Rows from block 6 of the audio encoder, named by matrix and row number. Each number is 500 + 50 x the weight over its row's rms, rounded and kept within 0 to 999. All counts start at 0. Numbers have three digits each. After the name is the row's rms in percent of the matrix's.
# weight_ih_l0: LSTM input weights (gates i, f, g, o stacked) (encoder.rnn.1.rnn.weight_ih_l0, 512x128), inputs 0-127
weight_ih_l0.196 107:515533426548460496588480486479560456590563512505507486511441564487446554492500542523531500450529415506419479414587459482496545512548488430535461487465611526470460512432494456483518514470527474496553484530467623496445552554433551423563529553523537532493498505463514523381558509538494431486606524513452484439499471590456484504368507528356522431490447526468585415457625501456505514518484
weight_ih_l0.197 101:474474566515485623519487526641477449558499366413471536509509508552450557540620477430555504464532492573396555414467542516483484425494482561498490468583483517497454428466482506568455466462498422459472409512540512506505445566498483522535539560472502511510496534483544398488480487567464554573539453465508518599417507464578462507462462536512493475538544568516556578529451546530522507384431
weight_ih_l0.198 118:459623485410489525499562513453416547527458560400495610554428483506500452405515573513555476504519486500601568540465448550504504474493573482443510562546482546553447520434383486524507587494421497455520602424530422556518499567555472534486452485502482444601476510493465462498519480460509563496532451534514415496471512457504539454517508466399616439498565473437467418477449463485578522492505
weight_ih_l0.199 093:475512482516516503491317550486492446501575425435474436529469528447518616542421425533548455463581439496442495512482563493501586462495450543567470479456496485472558475452468581543530544495384455387506417446580489471506513520432587511544518585454526596512562536508411459501526491507451563526546493510396523541547415434541540549497461551501480449524458419524504506478504461510509499438493
weight_ih_l0.200 105:499577484590516519425433451447508477522393514553577541464531468546499473492549592454437393506518577372528471491414497463429509539491487471468441478593427500564421533486465480437510444462500495491511556492523536561485515563638475531448567510425520508489506508491490504493516486565458463407482504560480493473456549533472552570511455446472643551515530419535479606484427494509479485394483
weight_ih_l0.201 108:555524507494500427539494479512550494447624523481487472455464484515412546530435493441603601434480395483437456472465476535589534457445438445488478503370631471424480561477500509464467519525475531544456462547439553462524613585514485465543505463438496569448553449534514428464514510413492418518536577501457565416465497553533539575444559554453504475495498411516511507473562539508502463433504
weight_ih_l0.202 104:490567471478542454455480519509411497447517502515429442485517486485550502558519577558466581511549499595519580501564487556424599530522463520537388463554518468517587472501453544510466593602458453379543445442554472473466506416436520531536450519577496422517500502489456531497453517533497346420434443462442476527552417500517550463548503528511548382468541536487509485563482440487480569438486
weight_ih_l0.203 114:459512508436523518408474574482436523565472556517469454519515544474516480461472440594487551533493589457526534629459500538406457441447514561479467506541500517531498491560459508474426463609483579437624467466568544496512445460492596494452477484558581511440467535500485457538404513512507551492442425539484561493573515521489441492577526401472507460564544456485486565520530357507546622486511
weight_ih_l0.204 093:401514403533564522474476510531441516485471475449503431434464478541562478394483511454363509499559538425428547435480458444437540494500502569604433420551504488446493479481483520484498481532467468433618536598573499453483551514545479598521508538461570540448526601434474550491538396507523451375522431547540512566457512470511530494477437471481536460487501519559527488466518576543477514599496
weight_ih_l0.205 116:529469503507567558616551474507501485476488407435555543505426380561486451475515498487524522495506530519499469555474604489431498453526578425526560591479466588453431488449497426522521611431506491582533509462459457455484526605594541418496449522517502463545556471448466410488586461485486585547546558598451471481416532535454477540441565454483518557575466463478475479504499488438517502405520
weight_ih_l0.206 088:429462520567491546511348459449492496443553433492478398500506486587465585473554439498431547559445471435441569383498478521472607545521476517570504464562507503455478440442502582469498517499424536414550458513575516537487523514479496492557476604456505435507512478434522587556520427583474506449498440522486564569505570481467481509432392572515504532562539469506475551488452462524506577576509
weight_ih_l0.207 096:510544451554496585489450497490435587527515494422516488488500512426520536479514497482454608515500493486437504418473492514409592546478505586580498536447472621526556440496513631503488489473522467421636431451478471477410473475483520555562426531429619532438526535483417551502504432511508505486484478543459443594467457435516429421474393466488521441564532509549473507516504543492486518555437
weight_ih_l0.208 088:516462562517581532527457523505421498551507473552451425487514499510524519505565483538493554443506425555425611498503489532512568509432485603501468455450539526523519422532536511450460391437492502446514391358450501477476566508450443481561437518546585474481596456527415501602424457497492506477532479397407581548504427463601535489505465493528543512521457583470448515525506483529478527605491
weight_ih_l0.209 107:532496468479516663435455561506412485502566468534510409522503465476522540563549477517440506520558545512527517453508523507377646476486444601490473525458529544524521495483470565514499516552473539427665447541529530473509520488471566521518458496489566531397548611518405512476521452506475515536462446452413525477488419481512396519447439534496439494411526494516535575450484429494510515497459
weight_ih_l0.210 110:498507487545480615585511484445498427496532517508580500478504536500511411483429483429517501481503530488499482550499528538492415499444448399502548584429520463464473542558500380484517441519538507559522529576565506519493451548568564404434552485513551540440506529501534499427548507434429479564461567499529449502490580593535378591467548368465560541595512414511505422487511538433518456455491
weight_ih_l0.211 100:442466393563605537495574542540491511544485443402520575497413512540507466475509511510465611476606453479408650511544497528472500495490487556523471484442511521511452555562514523490569506433454525509550528553474418550474541498540396571517432442441535475533565507505497534485602447377523497450493437488482498477487496532498484396471505479513496513490621428484485518436534474517441403547558
weight_ih_l0.212 097:449615497442489549510440548546490527531518543518443492572501580442485557449482436531475443522552511617470514448614499525559484504535461499418487491556452512521544484474494571531463430536523470544476495447543575577497464433481472522504436509458454461441461416528549527443440543415498447568547460404529606489537375514551505438517422514446401464396492509381503492520544564487535476542524
weight_ih_l0.213 092:483508489534576604495413480487399496558526521482448438522547454474521550418502440464472524503540482473408581468554519554440548544520496594612443467446530520511494461523526528529436551536471603428584483487471480475431579455538496518569417518513603486404517462547434595542494471440515430405466397483474512571479419405497515526489374530531518482542510526527505565491490542499496503457497
weight_ih_l0.214 112:454458491487496532503450568520521510562489524568605514497516461484526476421491489554443511562405620471578503538472487449409484484569512442454516507582449528431482490439496434519397487468413531431543530492606525491502442499552482439385483664490552471490433505516480468512482565505473531424464517501507508531484545439503504505587456418558589507493503430516450604496521409534506588470542
weight_ih_l0.215 124:509496450542450572552523564471553496525502546451521543540504514503438471487456483500546535425626545525454487568477510580468489499436504512555477545491538504514456489522437485494494490473540525500580499522602459555467468537587577441501455469422583581470514507387574455399517486419469482590505486499491510421520570557486414558394543412441531513557532419480566481439463456358449450446466
weight_ih_l0.216 106:488520494512482491463500428499580540500521594563528580521498514505463534503499509510479420503517529420542372409432528397493468554472480413462523453531556443548357491492585547556397478425492458512432520512491534552422506550512474455455529567480539601519434461566493443487500536555496518475568565536494580523403475465517459591577540534497497595486598476485488513510493478483409518431432
weight_ih_l0.217 117:553481475461547531501558457510533475584519501422522515521504477546510425487443491460481466427546560435523481612428483593491424541483452446494527516505459454531416544505441434497543473440465474504461528520504508569551463592606526444453536492550601537528419508441491456594597446499501582548515495554540442486406650499522480500416546473492553485559531483505481476578383519469582439465503
weight_ih_l0.218 097:492523485486592488531463395469538453552439508454567482457407446512471386441495477489609485470514481537490539526549491503427581533444620431416492530487352544509523486455421452466532486442509501498530450486503567437479626584534479563487488547554526496543470439532445519401567443457541520543535479487456520480481514522389600540381510546513531489523513494481517497519486522508498473605484
weight_ih_l0.219 095:509486512458501454500490535432407468499574443485451435502506503509559532515536384597437542535446493421526558494597504501487552507383525465579494551549510448480470545547523525492460552520465488350527414530503538400519511545534479457540509467518543539424542468490399467574459435529549562523437420517498629498416454426508457486453472465444566510574541572462516532504558463494561573498456
weight_ih_l0.220 100:506490523515515450474406506470500502510543580553476443495603487564482664486468483534560422516481535455485469418490574452490500465494518509561490515509561452460501413350510596446421471436471522466507479474489539442468451424472520434530483606433531559451475562614436510492529539543493483494474513471466520491437414405564530551556487506539459562403490480608464591491492495521548487506504
weight_ih_l0.221 099:479405538561446578479497501522485442389476455530487502497515409410516611518573453394459552502557512610438442549479545459556460507463501569509510504623436502452446480549599521488546579542438442449498455552500465502502433512495508514518615529425476518415501566532474511460516514579564491396414513440569484560475509505433550455470485447545513524502480537555565543527491581507510495518535
weight_ih_l0.222 088:452488540557453566520510478431490558441536460463486448511546545419409546470513494486470596528572478547419467393529582530535487523468481563553466461429509618494572422486556593539574500546508537523516479531442501545403514423431530462535544463420458514400511556537523539522446495542596527473482473447499515570517471486501545453455423445531505509500576475479615557534495441503441465542378
weight_ih_l0.223 101:529454473473511483518398552543500517489497460472438487596487399481502452503563429514556597572546467603435494594542551576468457465502418568445467445544432556488595430467389638521506573562376500507486475491541523501455481492443500523466501448495530467504513461515482503571439468507460504546429566480451476591484504502480502436528385550499539446555533578509519587542495504429486510488496
weight_ih_l0.224 091:612505465521537505443497551464512492528523448506473406447490542495455475559539507489568518476525468513503467487462437545437519545558431539524460389455639558480579511481550531482494591520470546392456431507497489462551606414509483510573440522557541452547549472551485600506425585455522426447485556492453392529557404536564485589478414555496484489477500468568485524499477408532536469515454
weight_ih_l0.225 095:476428574535550577475494544467463481533465490524414426591485481508469529530527517520514558442560445492456591515503492546478519547481440605564495506512549462529525539525441497484494408447578532373532394400551589473410504493444504556552375440525515511498500526483525490530570449476532427536454394487471618504509408435527501443475416514580438513470550506492478474484493477563415533501499
weight_ih_l0.226 111:564478504551578559528571487452483483505550439457515412482454503584493407531525434428496524468499496464543561588389497549512478501431507444506502540549495504513435570464432453490518580464439518504385489550527546513509518653521510523505469449530559514549561511408468439481516369536500562586557452622483529500478543547441459554435572512405537514579523451480462472484440491539469477467505
weight_ih_l0.227 091:519511428590522481506523590517425405470483383504505505491489470507498425543546559485477514526568488511464535425558515548412563452471463552573506455512586649493564515449506509543545524452446462430557451480422548415507462492521559447603470634451571520490516563420500460500485416466511476522495508572482518495413485455502520557400446569459512474471499481583540563442485463454452473485489
weight_ih_l0.228 093:461497539493501437499574536460392457491581528463456506545454517544610462547415408531553542521576483434543461561462457522514510383406449458559535533472459446431456555608430490536475520491429481505566474530483457398545491530537541457522500416486561562463658461528499521573434438491514572569460527529526491474473494464460414518527463527486551520557490556528513498451588532496416513486501
weight_ih_l0.229 088:471495524595530570461505449516425548459499491495427363494571537446509537519591441450566566461466430505424534394392461537501568476443479616586440499542517452485537444492488569486510510535548513444535455524555522406456459476536510457635457489427545467459534492456461510511468501489472510504512563505458542586512386447494438424467472438510434565434536474519572457537507502551478542530506
weight_ih_l0.230 092:527493597480489430477443516479489538474592508479500366525510498561504521506462464574593547449439523523504506452475444552428582499479566411568447555451522509440452433464508502538498555525488470453605484582564573499536544415407538416508505519583521526556471477494495525514525497530507409624448498554450592463569480543475432435411514560513423481531447440517583543497521429518476458464511
weight_ih_l0.231 090:559502561495478499493489540515482454465544526448429466589499518454506578517460409529463659500539467528458544486532472556486498457499422587553429514465617535413556448564432573448485539563374549474584426513582490441470497407516503562489469428464512557401513549488609533544432433473503450446494473432493561499547464485510430513500462503560516482404490505532558498514454493501496473515552
weight_ih_l0.232 103:503455448501520574502516460508513532462473507439486450422497508479443483557488575486475535489476522532374596455493471562439598571633554489521499489497482575473513519494541458462621594529530493515543539497470461479438485445512463561540476471542515404577566550489494506404511583502485433449442549601523407522510441654483512426406526416522531477503478467513526411521467443515545510531494
weight_ih_l0.233 112:488531486456544595499421562551494517489460475498531464481583566474429545477512489455456387521412576465516424523469495469508437528473479613433481505453592508487481567550587541512468513577478613393519525478542520432486486455612548450445572506591579480448429556497456551524432542515457510436475510454503515605554551418510545594552448452524535567536494557502504505461485470525546494476552
weight_ih_l0.234 103:465415535491479607546534482441439373462579503458466430471496466577462575519496477449452520490580502554395534519563507532487510516429506545618495551415442542439496443573505451532490506507580508484517454476519447478525513432472555504545444479538579519415513522517476536421596521449473427642498502428584533495556444516467543455455494482595392464499551475545488584522469481485484487515504
weight_ih_l0.235 127:460544399534572496407524445502498564522458484420526470476413492483482410513510543484516439550513546521518535595480494554442526552469524457408469577520510598595463520470480386481604578528483513406466572472500455579551553570514540536454456465543474484551502502505426469504542537481464551518493468539441365534510568506482479492428576449449572483513474538474480404505517436455558449511604
weight_ih_l0.236 106:501504447469574428435459511482501480407483433500542466519481527358493568504519534548547514574484484632448511454560513525512489517507499549527525487496518516504563464456562538518558565527524498549522485477438453487579520394429459529569495486555437469422455511518470532477497550513459510501424439419465487507591391564526571389421423481473446518455490420432528573406613441531546489551494
weight_ih_l0.237 083:558517471557537481455398510442434581477498508467435465572561474436493568503511447540534488498502484515417503396510508560490542547438542524550516476509514428459532428391498559473501501480516525396531431530441549466469486516454552523571449504437557467465446527491449523508514510543415497576496424540497563569554403492559481500504410582588437530424584488582586593456543528556575426532524
weight_ih_l0.238 114:581582435483376471495537565526594483479566453516481616547425510424516542473485498542569565479515461457456369421514505526486480461477425522574562470473534491546455550518498569592497467455477449480504465428442510551533521468456458482453491481436455565515519522485503496537499490483562559535483475436381479566477483434473505579520459650470479548482541447511544545485517505363456424486488
weight_ih_l0.239 108:499429530484541456515441597574592470464512453508566526604463421492521529539610450527543576542522529545528502502453552421426484397494491586496494443590520463443488396487482545616459556465481405496499466355499547417499446503541503545483508594533511516508455553497486439520502484565519555492501518446479523535446427473548496518589531530562535492509533525510487539543422441485457553404449
weight_ih_l0.240 104:554607453481530507520446504490441489476561509481522486502445515407450493522491569473528439426491511505486465498519510589550461520527481529461480518491572487589528570472474477464480525567466585467505529419472617510530556546479538450418520462548599507461438478562495524410500497435400512448508467481477458487542519571459467603416452482347608582491487484499641470428540464470553445539536
weight_ih_l0.241 101:415499436576461554567435588500445408513554443483506503475486488562508573425524568474408424572473482565524538461543493504564487510548545619537553541486486513408507514505500508593563568538435544397560496477534475544535518482446562498571468540475474526384497478431445548486563439528424500510471422372524467495487409401469506488444444500480466482487505434539515527454500561500570491468545
weight_ih_l0.242 091:558464438537450529488515541436540437521491533439513550557462437464481520462510444565454542438542491538451458589533471600452555495518469517528506537535533510506422492437417528577555602489404494404614500499512557510473441538578592485517412445453555530449614493496562560414500433508459490476553513488456454544496500506463472472498337430465570504471510441491516562520494472434463475500588
weight_ih_l0.243 097:486549510522503564527499513542438464509587433567432464457441538495495521459468517497543530524473371504482522494539488466564522485603589483545517559412547569535490435519567402480486447490517550581498464486514498519509621400413441514564479441541459480602549399533580482509530473405592410514483451477503489437534393511527461465453539487592380494462486471530471509525488483539480461555535
weight_ih_l0.244 087:565496526569430539474356500538486555477487472517519396526498479374494581532540400507530537478457421513426469416558532471553542595425487577562510475508497524487592447425490504569483568505431451515551480443501556494512601422476555514606495545512572479460495447574483491485597480461455523479476469526491529511546402512503491526577389519524430527477418540561480502460523469525533514531466
weight_ih_l0.245 112:485496497483488424527433571465516524528511484555576525551476581383476528489439450575577497517455471561494464480585477423499521540525508470460527442434478493495492522524474525580437477456438477501481486524544593485575518505473527485447559500447459493439509514543464516419512542524429569502483501472399584459609469511506560459519499528443573465454488370495561587349635459478442530567444
weight_ih_l0.246 112:485442478462573595555466550487415447433457520456471475578500507516546492477538493514457590488571524499492447556531531529437454486486478491586461580490488529463457554512425539499515510502450538417491462378614482457498443531544556453439543435421544502520472544442528513482395467502388472547444418508499470453474548518435447515419489533447528521548441587413621570457547474491441555535566
weight_ih_l0.247 109:550456541465510605511515540509450494487449420518494357506510461463521586503489467468460587454477481515424567473481513496618486526485446557593492509462488442582508534530571543561574537573480577485451472504513559504502532497373506530493520443510522556449479458454536531591475428527478450515458455449539535650526434458496441489520391468521407570473497522523559536495425534536569442531563
weight_ih_l0.248 099:545495402615502540526413463461548504557532466443441493532404381513551532560479451546538622486560464505442537407482464610448531542458481452596438552543529437509467543454448508484550473486512518396520491563468583561529475532433546595528491502477568570437510492501510549536557397485521521536517565473488524475551507529495419475520459467465511543456573481481424533423470505480476490400533
weight_ih_l0.249 104:505538489539529465468498384442485442440506434453430486459552544503466540590599557441522457485528496540477473447527481546565503589494441506483527476464464436589513558544554570417565464449578586475448457570456482507490533457410496514497560500478466473424483532418584555473406541531523433444469484462495474522548512484501497456425401527468497456499516608447517526471516562466338492595504
weight_ih_l0.250 088:555543521425537547547473521497565536495575457522425552580505440443514572411461417504498552534574438442517407463564579572550500419481465578574415493497503457551519471509521563509447536558451560520484501460564541538450456518460426536545487488480463592500483484465500422582390511389540467446516553393507534559452477432447399533540540521421449501429482523509479528508549544467531485449524
weight_ih_l0.251 102:550557482524491525501409483509568469460520397530576506399464488532550570591439567505511520511509463472419475519532498493527420487535429522565507459341617512473476594571532555565505541525541538453431417450534522456541569514526482501478502529502549624508591527537464481490467494529490529471517466435484538481518508477529439595463461568474494476504542462491560632494485464452461381451444
weight_ih_l0.252 109:415449510583469567456430518522458474570499562458496450447550461503460548559552468496481506548510545417531536562418447541457470568448587576479478489498469518459459363497496521491516508449540497429517488443497496454468442504538527568583568494581550470456454512479535523528540455584444559478493506525599533529432506508520475442540459369480591512522588505588358494542488511592436562481476
weight_ih_l0.253 097:552524544511505553482442534516415405471485462448438419527478501478513582548478438545489602479562442599433520490565449575401587515339431579457472518493506532492548500443503599511503472453381538407582472495571460456510543487456521547515531487493556528408565477512452541481542465522475455458424429415479519549469427483477473526532442516519503437495535557450534508457466491564522518552508
weight_ih_l0.254 124:433536507421493469588519574485539494580574531518411544490567558485569513482434478545548548477557516585489509547547524532526514407440494491508441588425502456456579465508424543460397470520488448512506450506572506529521482488480454483512524597476509506495506544495470417456442461469472412534549488479502600402592497534484546494493503502409479390496459451537554515374593439399563556524508
weight_ih_l0.255 107:434523515481466585448476482460494491509543578624463492522543403471512583526462421400472534490460449459441541529440507507476615487459530466517516613490477445425529409503481478395499505596477506467584528511507471479596455426485467502600514554468491521536515568542523493487509570454490473456420463415572532498574456493561498532476461490617408528469526466568444491480479539545541554450582
weight_ih_l0.256 109:580488449510431524472502494594532496524496449541509551577542484482407553563515367434558516456472448490438401439451558419485519535482459538516480439455614531497513479463523553530419479494451461552516449525522492465505550451542461500526550513407516584543600474558458516496544516435486529443499570408431512524473479502557476607478535622594457524490471441578518589521488521431435456543502
weight_ih_l0.257 097:449636466481486507501489510490473414493566563483492574453425442494467457428523601463522391521476512524606517488493487470538582492518568500470549484488408481630514592463501512492574495472571509515478535488458465543473554493478463469504448411514507477485512484499512474503505503472539448583486330411498506480465541460504592553551545550532438496421585539432475479483466581485623441522502
weight_ih_l0.258 092:467499477517537414484537536548509498601460481447491481479494471592516446457602478456490467540447480533526637482461449500493497413498534597516504485445520512492529501513491582507421452500410496494521481488531494381426551497529459468525521529521463420521543427416439548582424452519662491446470474506496538532415458424562529474562538454550482450440473606447439498561476546531474570585465
weight_ih_l0.259 097:498490538476578599459486457580457502577465504402484494513500475477510432509661490412457549470545532433543586509347518512483498460480508541483528448537501469489451457519496458497508509459514475503488454485501531600416475594603459630473489471518544469541458498414513486554519413561508495518504499523532483509389546496461496456461528476544511542494580499485425515558368535531459467386485
weight_ih_l0.260 086:528542576493562585551455484449433411608514520396498478518443514557515433436572485482519496464524571461553523572454535483466509472433576524430508499501417548459427525487455515512508470483427538476484551462598562492456522607558538502472440535504565505478505462451472461539529512481529495560595412504494560426441570480398430485458473530476556521593498563395505529481447593495576586494468
weight_ih_l0.261 093:500470543450499532496493600586519568605447484515566578533476459412503519416555438432506456451509525502532437548430540423565415476510498640545565452431495469475539438590518500513399475555528386485529567546570501528448440472538447553482547486462468488504465554478493520499484492473525481499544531414555510508457469394544544519594547435580452492489538437459455465588514537509445456536460
weight_ih_l0.262 102:528473537473466537581491497526533450514489420561469549501582587433490507441500447428517451460459553596496436498537612485545529467488470526501545470449473516570548479489580531479404389549559486536448486467486550447417421447519499424459568534470504583539503536508594462484455511498500491561595510401502527575465506480546503567511511503541433422507451573394610494589504527475506493534389
weight_ih_l0.263 104:531428506519507533544623487531506480505507493498495566514491492564533435512529482505527552441595448533444536558489549511607446478531472553556574495492563496517456502584547480548518517524542451585456512561473392454506528501529517518593519366483461488484543432461518452509507515343524530495489595517511479437493479526569499488478613501526411524521462468504547303503474509452415443491512
weight_ih_l0.264 098:431453501537447513561494541546483420439567462556526506496453390471526632445525474433576517502480480506499462504480616427480505388496489515574500561593520483441419519478495510564523609571436397474522486479504484437496485559512618431523524531486445580439546517476486377541586480510471489497482517486499461561497494527456528513459580439541555462551432498591542498470487485468536522397489
weight_ih_l0.265 100:506547523460467545561536593574507508557472393480552611595487515453490477545484459473505422521540533537550425511508631490541488370504558576485453463541498558455463515530549482573533522524505455538510485479495528497444402549504520489467505542451448505534535540507477348550523331471492527457554508463508477550433419441485559516492587479489478450437469455494485460484516527450486448392455
weight_ih_l0.266 086:448558461435550476528431513527443444479491449448423500573465507531566518458463558552492556483509489520517559438640534622446512475525428498534471456547453526518579540421433584498506539427431521422597468485573498538479463459458518529417459531501575447515434513493525520486482557526506486480525417477470519484469529537386528411416438592425568491559499534470530630472523510487563555527487
weight_ih_l0.267 100:533526508461419432443575535555532556530540522517528600581500475469547518432452361540561499446511501542484464420526470591489486456414513483433485494559537520517524440496470530482444523520485521503598555536568439625483443494408483507436505483464468511534466475562509479482543441478584488479509610371490505519595448451531507493532557560530376413479536405493471508491509461465516479454574
weight_ih_l0.268 092:488520509441456417449428484571542526544506582568551514444445464437538479493549476600493495399457467452507537441519538445496438439479541472478553468579498483543501473493470475552492435414471463529537484523496486591481482532483429555437512524513519458515455463564446428551561446488504593445562520488511656544481408455432509519590551444508491664446527423585451546530513435535498510511465
weight_ih_l0.269 091:574545448568474480499526489508514532486492523536416566517529548482649495472531486483557472563470453513619458492471584523498493463388537462522508554570400554486507465505486447480440555563494471512433430486500435507562505479523380367495519515514480538538544473492406416610467546510488534596519527512458485540542488406486472497551592509508469428491462573521521511478569589496549509406437
weight_ih_l0.270 096:464547431503376395397493486437527574505535572553472504495509585531511501483445444490533510499463489468493499449522440501541489548426495365458450519476543404471484483539427513516504409467568545547481504617540539613535500486502474486486461427433506559471432518591598630469543557548500478540559541481498559486557511524483535543527514470477476527480590425524428567441504510513437553554535
weight_ih_l0.271 097:537507457526443482485425500501517559518484494559553474510487431471559556521483531520460427556428534394505377475515481528474486512530507468535584550480522494529406511440530509505529502398487493453487448573345517499624494534460426423467539498504467555482462481582495460557540536566511572449473525513420449510551451458478519548489495519568479628465521478642457553442526480582496465512618
weight_ih_l0.272 105:506531479442506457587480468417486515459533510484557512505477500514586496484396494585521423596468506604548381495651522499509503548537498470408526575412474529462539538432475437379525505518433551457516556493494497429455524465501483454514557466519534490476531471581459570526465488469398505464401519477513401507554506478416506539458525508474549438538436573438557506492558488440548486575555
weight_ih_l0.273 107:525602451392529536452464537549434556590347511428562515518428548470539413558477569613482474425598537508535551568580459531509490438500447523419401519489543501533474629464382536547506499449479489455521461482491471543538524542532493528433510502469517490492498580484444476499484441464500570467515389482512486559551581481524512537508509507458499534491517522440515474524562420479576452508503
weight_ih_l0.274 096:532543472475447453482530503498512574470471527527537595645444528507539471456498398607534494482602484514475401580512460506505451512474453456526508570495530478589383497502440576643483524458457461541463542537463408630510456547527459485476475411411467531569432484551515491461486438485560518484475494491458512502537518490525476403553479549526473547532543470453519544528557470415409457493514
weight_ih_l0.275 103:513493459505514430475505547494539423471463453464462455489527482469498493537459484511391542546448512579434469487556505580502484467570510492456475576447506488435457477506522496485569601599487567494527570469473473534611382487479447393503541541493525489466442537581434514475463582513497453522427597509506454558632571501538485466461452485482581495524429440575526534400597480401546501460559
weight_ih_l0.276 106:496500490542572553532522491565476484481439407348414491515508636507458453531512512469504474523518551583421481451500389541469456503522552559454461456506483558519490537490488495531570344467531579521481468429483537511462509534544508542534540474465565491498543517439539516432458473499427511533570486517497434541503591564478512496375481444383576469549553514406539502474542545511495528562414
weight_ih_l0.277 091:491453513481595500496429544457503466490489547502451392514560399464543486545512527531450516596547512525499608541592547591411522447519481480510457495489539511476594472503541627421421569559467496380545483492533548483480466495486523493464461565567484435456493432407430537542455475510496482499438467518611523534578490434451502474495483534551593438470518409529408580455509484524512544464528
weight_ih_l0.278 102:502432453539481477500543642402551465505486538561473483554386514459551511562480493636536576472564490547477488455595469541476481443530467526546540524525494509540567473484500560501470620473506432457589431546522478579472484371519551462450450470465444490527572413525499548495554448510455469498455490399521456491537451522503545503572526534500447556469585431560476581526482400451482494498527
weight_ih_l0.279 115:512467506533375426486498503548545482463535485538499599461541522421487626466571402388494418505480478528473409440480520446568496465423467488489529454438531474488571462533550562466476475560547467542451490522502542499515466481516517515524656478419486561480495531562613470547477507530488476515528560421555464575453493435539589542519482488548436448444479506521517521526526653497452492514435
weight_ih_l0.280 106:613459520496525429511473447444561488497470404469524452493578493581478493661491479489508531500503503497385552480495485466452506528516295455565444534455614471533497578511525545518494516438415471464532438500444525421538538529495580511529426557495499510493486517416457532539544522522545533483481554568456522423535563542483511559471483602508577530458504442557549509431496458509470449520479
weight_ih_l0.281 099:492573518542506440379445427413377576565536564498488457449513555496449492466630481538511451524411469453501484497445456510450483594531521450443532495539460505582470482480523504540459453491487545564533556479460476498492542517537416469539537476506545424544465496513503632511421589546571508523522454555447554529485518404518534519523471474530515495512428582453412587517427529580498573539426
weight_ih_l0.282 102:448636478547507539551431540500465409486505500428507428370452486463434424519474601472482387449481514515550529545485536546513502470583551433465459503489421478511520609515513496466583528464562557426454524480504536558508541557514521479527451521544440468493430513438504417474473493502435553552495394557555504507512514530386571503438459456458601506461525480488498451458567470602557509494560
weight_ih_l0.283 087:464523579439524411590441462402510494517423532538514480498476512562583487513495565617390457525528572492419538561572522541501506476586457442466519466564441529551487526504534540566507536455460493453508531414492508513466466536502552447451489484527497359509440532430451467546471523517448533512494480546477566459484530530462497464490454539419575487537494515449590495503549310448545511567435
weight_ih_l0.284 094:488538537604504555425514427427429535489564531537482445492470483489476526484486471473510538468470426521552533398498490571450559582453616477530505452539459515596534467448499438480492478454488523489617482500456504498500538454397422542540380472533546528603523415434484609486526484491489542483540448487424636507567392536443455455527474543507481560500495462525511534461475476566500598535464
weight_ih_l0.285 107:576439526532455502536616527532496510456562448519499467552410460482547494528477462544507543463515398519508489559540462488553480472526503551621544489470511517530485484591552472557525554507525433497448493590498422472495560423457519547570463379522412530545523438552530539527499472393570433450469553511513474479511400496540480471470521522644384522463482464570484379499522473473412495526556
weight_ih_l0.286 099:375521564528546480532471480461470502464507513527493472531483479453560514377585529503438438529452559514542443531487471487429513528476680490467563522487321551506463459506520441467535522501448491462508515373486503563553497481454465553482503542556527403528460517504446511492454495512485496514497382539544514501518520432488492376507496502535535467500455579477482616529506511541614592496522
weight_ih_l0.287 079:630543481478551457550540502599530535494473443443503610643484506569514448488515460510547478445523435579462543472539542543606447503530459558480496508563513493529538545487450575570572478441465432457477429560443492559492416497462480545491452479470518494502473451512492467475569469386505543457549551432401500511508460476475510414457483580449449553484568476429600464547544522390491508510468
weight_ih_l0.288 084:468504589428562472455442575467506471530443504551619492476422496495533533501523507568467448494502564482553563514430480412441478395529438509432499488604502454512502527527452585587483529440414486468536490525544468564444442526528551554374460572518505429485468569492500454564523432512519525460464509502500507518449489433492476523574533410502527558527556475481391579604456399555508577480526
weight_ih_l0.289 109:512506482519515444527521538479560479424498424401478535497490467502491455509456586481622535541546503641460539586606523545495541520527487500500420449510477510547681510467449496466488563548493503569507418438529509504457538418452546539504500505495427515516537518433537515523461468457527503513450456444537440464551518561529524452472516536556450320514464465484528439544500518423541505506376
weight_ih_l0.290 098:405507542525481504540587478487458523490535589458526625510423511421509429437448546535555438460497520558576471574465544494505518525471620471497631557528462536510479477492441372470554512554473472521475644478489455602496486505500540450538461416467475536508458503531504504421559481453496481507551469485559448454545518533592528410554542413539457517452499425464504387500463454507528471507503
weight_ih_l0.291 103:472503612449568500493459532467480545549465503493539463368486476454547441591497588556445454498511504481510601550502474454481511495531518502481480427561489434544591516537567510439455512479512464431503481473564447514498507497483541513507493519546430452478490483407429446565497515491501582453486434514538597465538503443533515450572496435530523457542575441466333437561500422596586605485436
weight_ih_l0.292 099:534465556486548522585533574582489433609462423545449438493464555528566477472427481570482483423506536482421548579550513524528478429470450574515456572443530499478419578508488421547471499578547501455517523423502528433574521504534552456508432511562494571453515534536435336510484454462503479519568474542448513480504470476557466538548535464399461550528512544477531386542592456432543479512482
weight_ih_l0.293 091:516461504485453473540481463537506461446474343553433529504509596442546610559506547552464471528514524650507450493587523544513523482527463542503465467482542474568607545526516548487494445485529527546494441484390492550471503359430449462524563497561473511443465532516475479503486486466517496478403445429526480491542488533547589425496468521518536456386467509499551572493600414471518451561433
weight_ih_l0.294 105:509465534459534566589564594585496489460474446454635603469412339510515452449495517549473464515501494462552460572506574405560440433534481560535549487454524535497474587560460453583561682495555444503456550448544481451475465517580536507470485430538486540500537504522541503464529471434475529422488491477517482497447493439530493484522493514566491531509465515483510424543489457466453428468506
weight_ih_l0.295 110:500491455510539497488470509467543529502521537443418495506573603572427481477482501324580559404513496532487511472457439598490492545520534530472392559515499531545514492494443501416527397506533575591499486525558482532476564500485447590533530474443575519531496510423543516433494503543513470500541499522514464469503546534482471537411511504335513461522501481515522518431430680486524477483531
weight_ih_l0.296 091:494577572458429370390550504452536568423498546482417526521537584505461522521543478469457430491475493467497515456444448540573495459543470527501487443579544424544473531517506568442539479545556506551410514484446465581551469445487459513583535528466368543489496518510538547541417528487562505472471485488527502562536494426673505557587442521474446510418552511539454449553497535548452553498480
weight_ih_l0.297 102:524570463488538503435509527454437566457533552387450463433499527560548447491462543463471492454475508500579613449507423506545517484429480502531457506540496526440580569507441517479463512584436606466542488409649473536477510533422534510510478550490489564558530557465469556529567393532443471567511456535511568484518508476472518584537546486476521407552539525514521433419414540516611426474466
weight_ih_l0.298 095:524512492505462523404398396437498514489446552492505466504550509578504503528571494567452563538430594471464444446458408515451504646484439438534512523480557489531489492482479574464481493460446513413550476497500560553472472453556469513428483475495581472433481528483489667525518530575433521490493493529476532520437634525468493497496358559480518540525528569435479609548503505516545496497485
weight_ih_l0.299 105:489535480431539519428521450549459483434435422488559580513520438488420504532539542501487489539516524622555553521476467457502523548584476626446542395587477518563541495548509575522592558506480491498463521444404464511501511482513433590518494542551399426498518462432538469527476523472524502405404444518497456513493480510507504441460525536591481372516470487369500472544453461585480492496433
weight_ih_l0.300 097:491471518618514560528441452518414521491565464522504424552499514472510538436527471476568557493505510484519446500482495474423602564397674472520495532538421590479447407466461362500527442467520493516574500438493504500514526480457479495570440525519528520483500398513484492452593456462459553544500464540430534521489441484486501423420482506496417512557452476462497596456544509532602598486467
weight_ih_l0.301 104:609440466485490508458449540571498527483475461439469543479497512472441476610442433492548569463579547548423463518483453515559435494529317520489413471536642461510468544504464589579432514549409544472493446506518486497525477557600527557448461511458486571496533516486499443575456487476553509458494550506491506561511499524589428583519430528495565475519533474479549528539495502417473387508497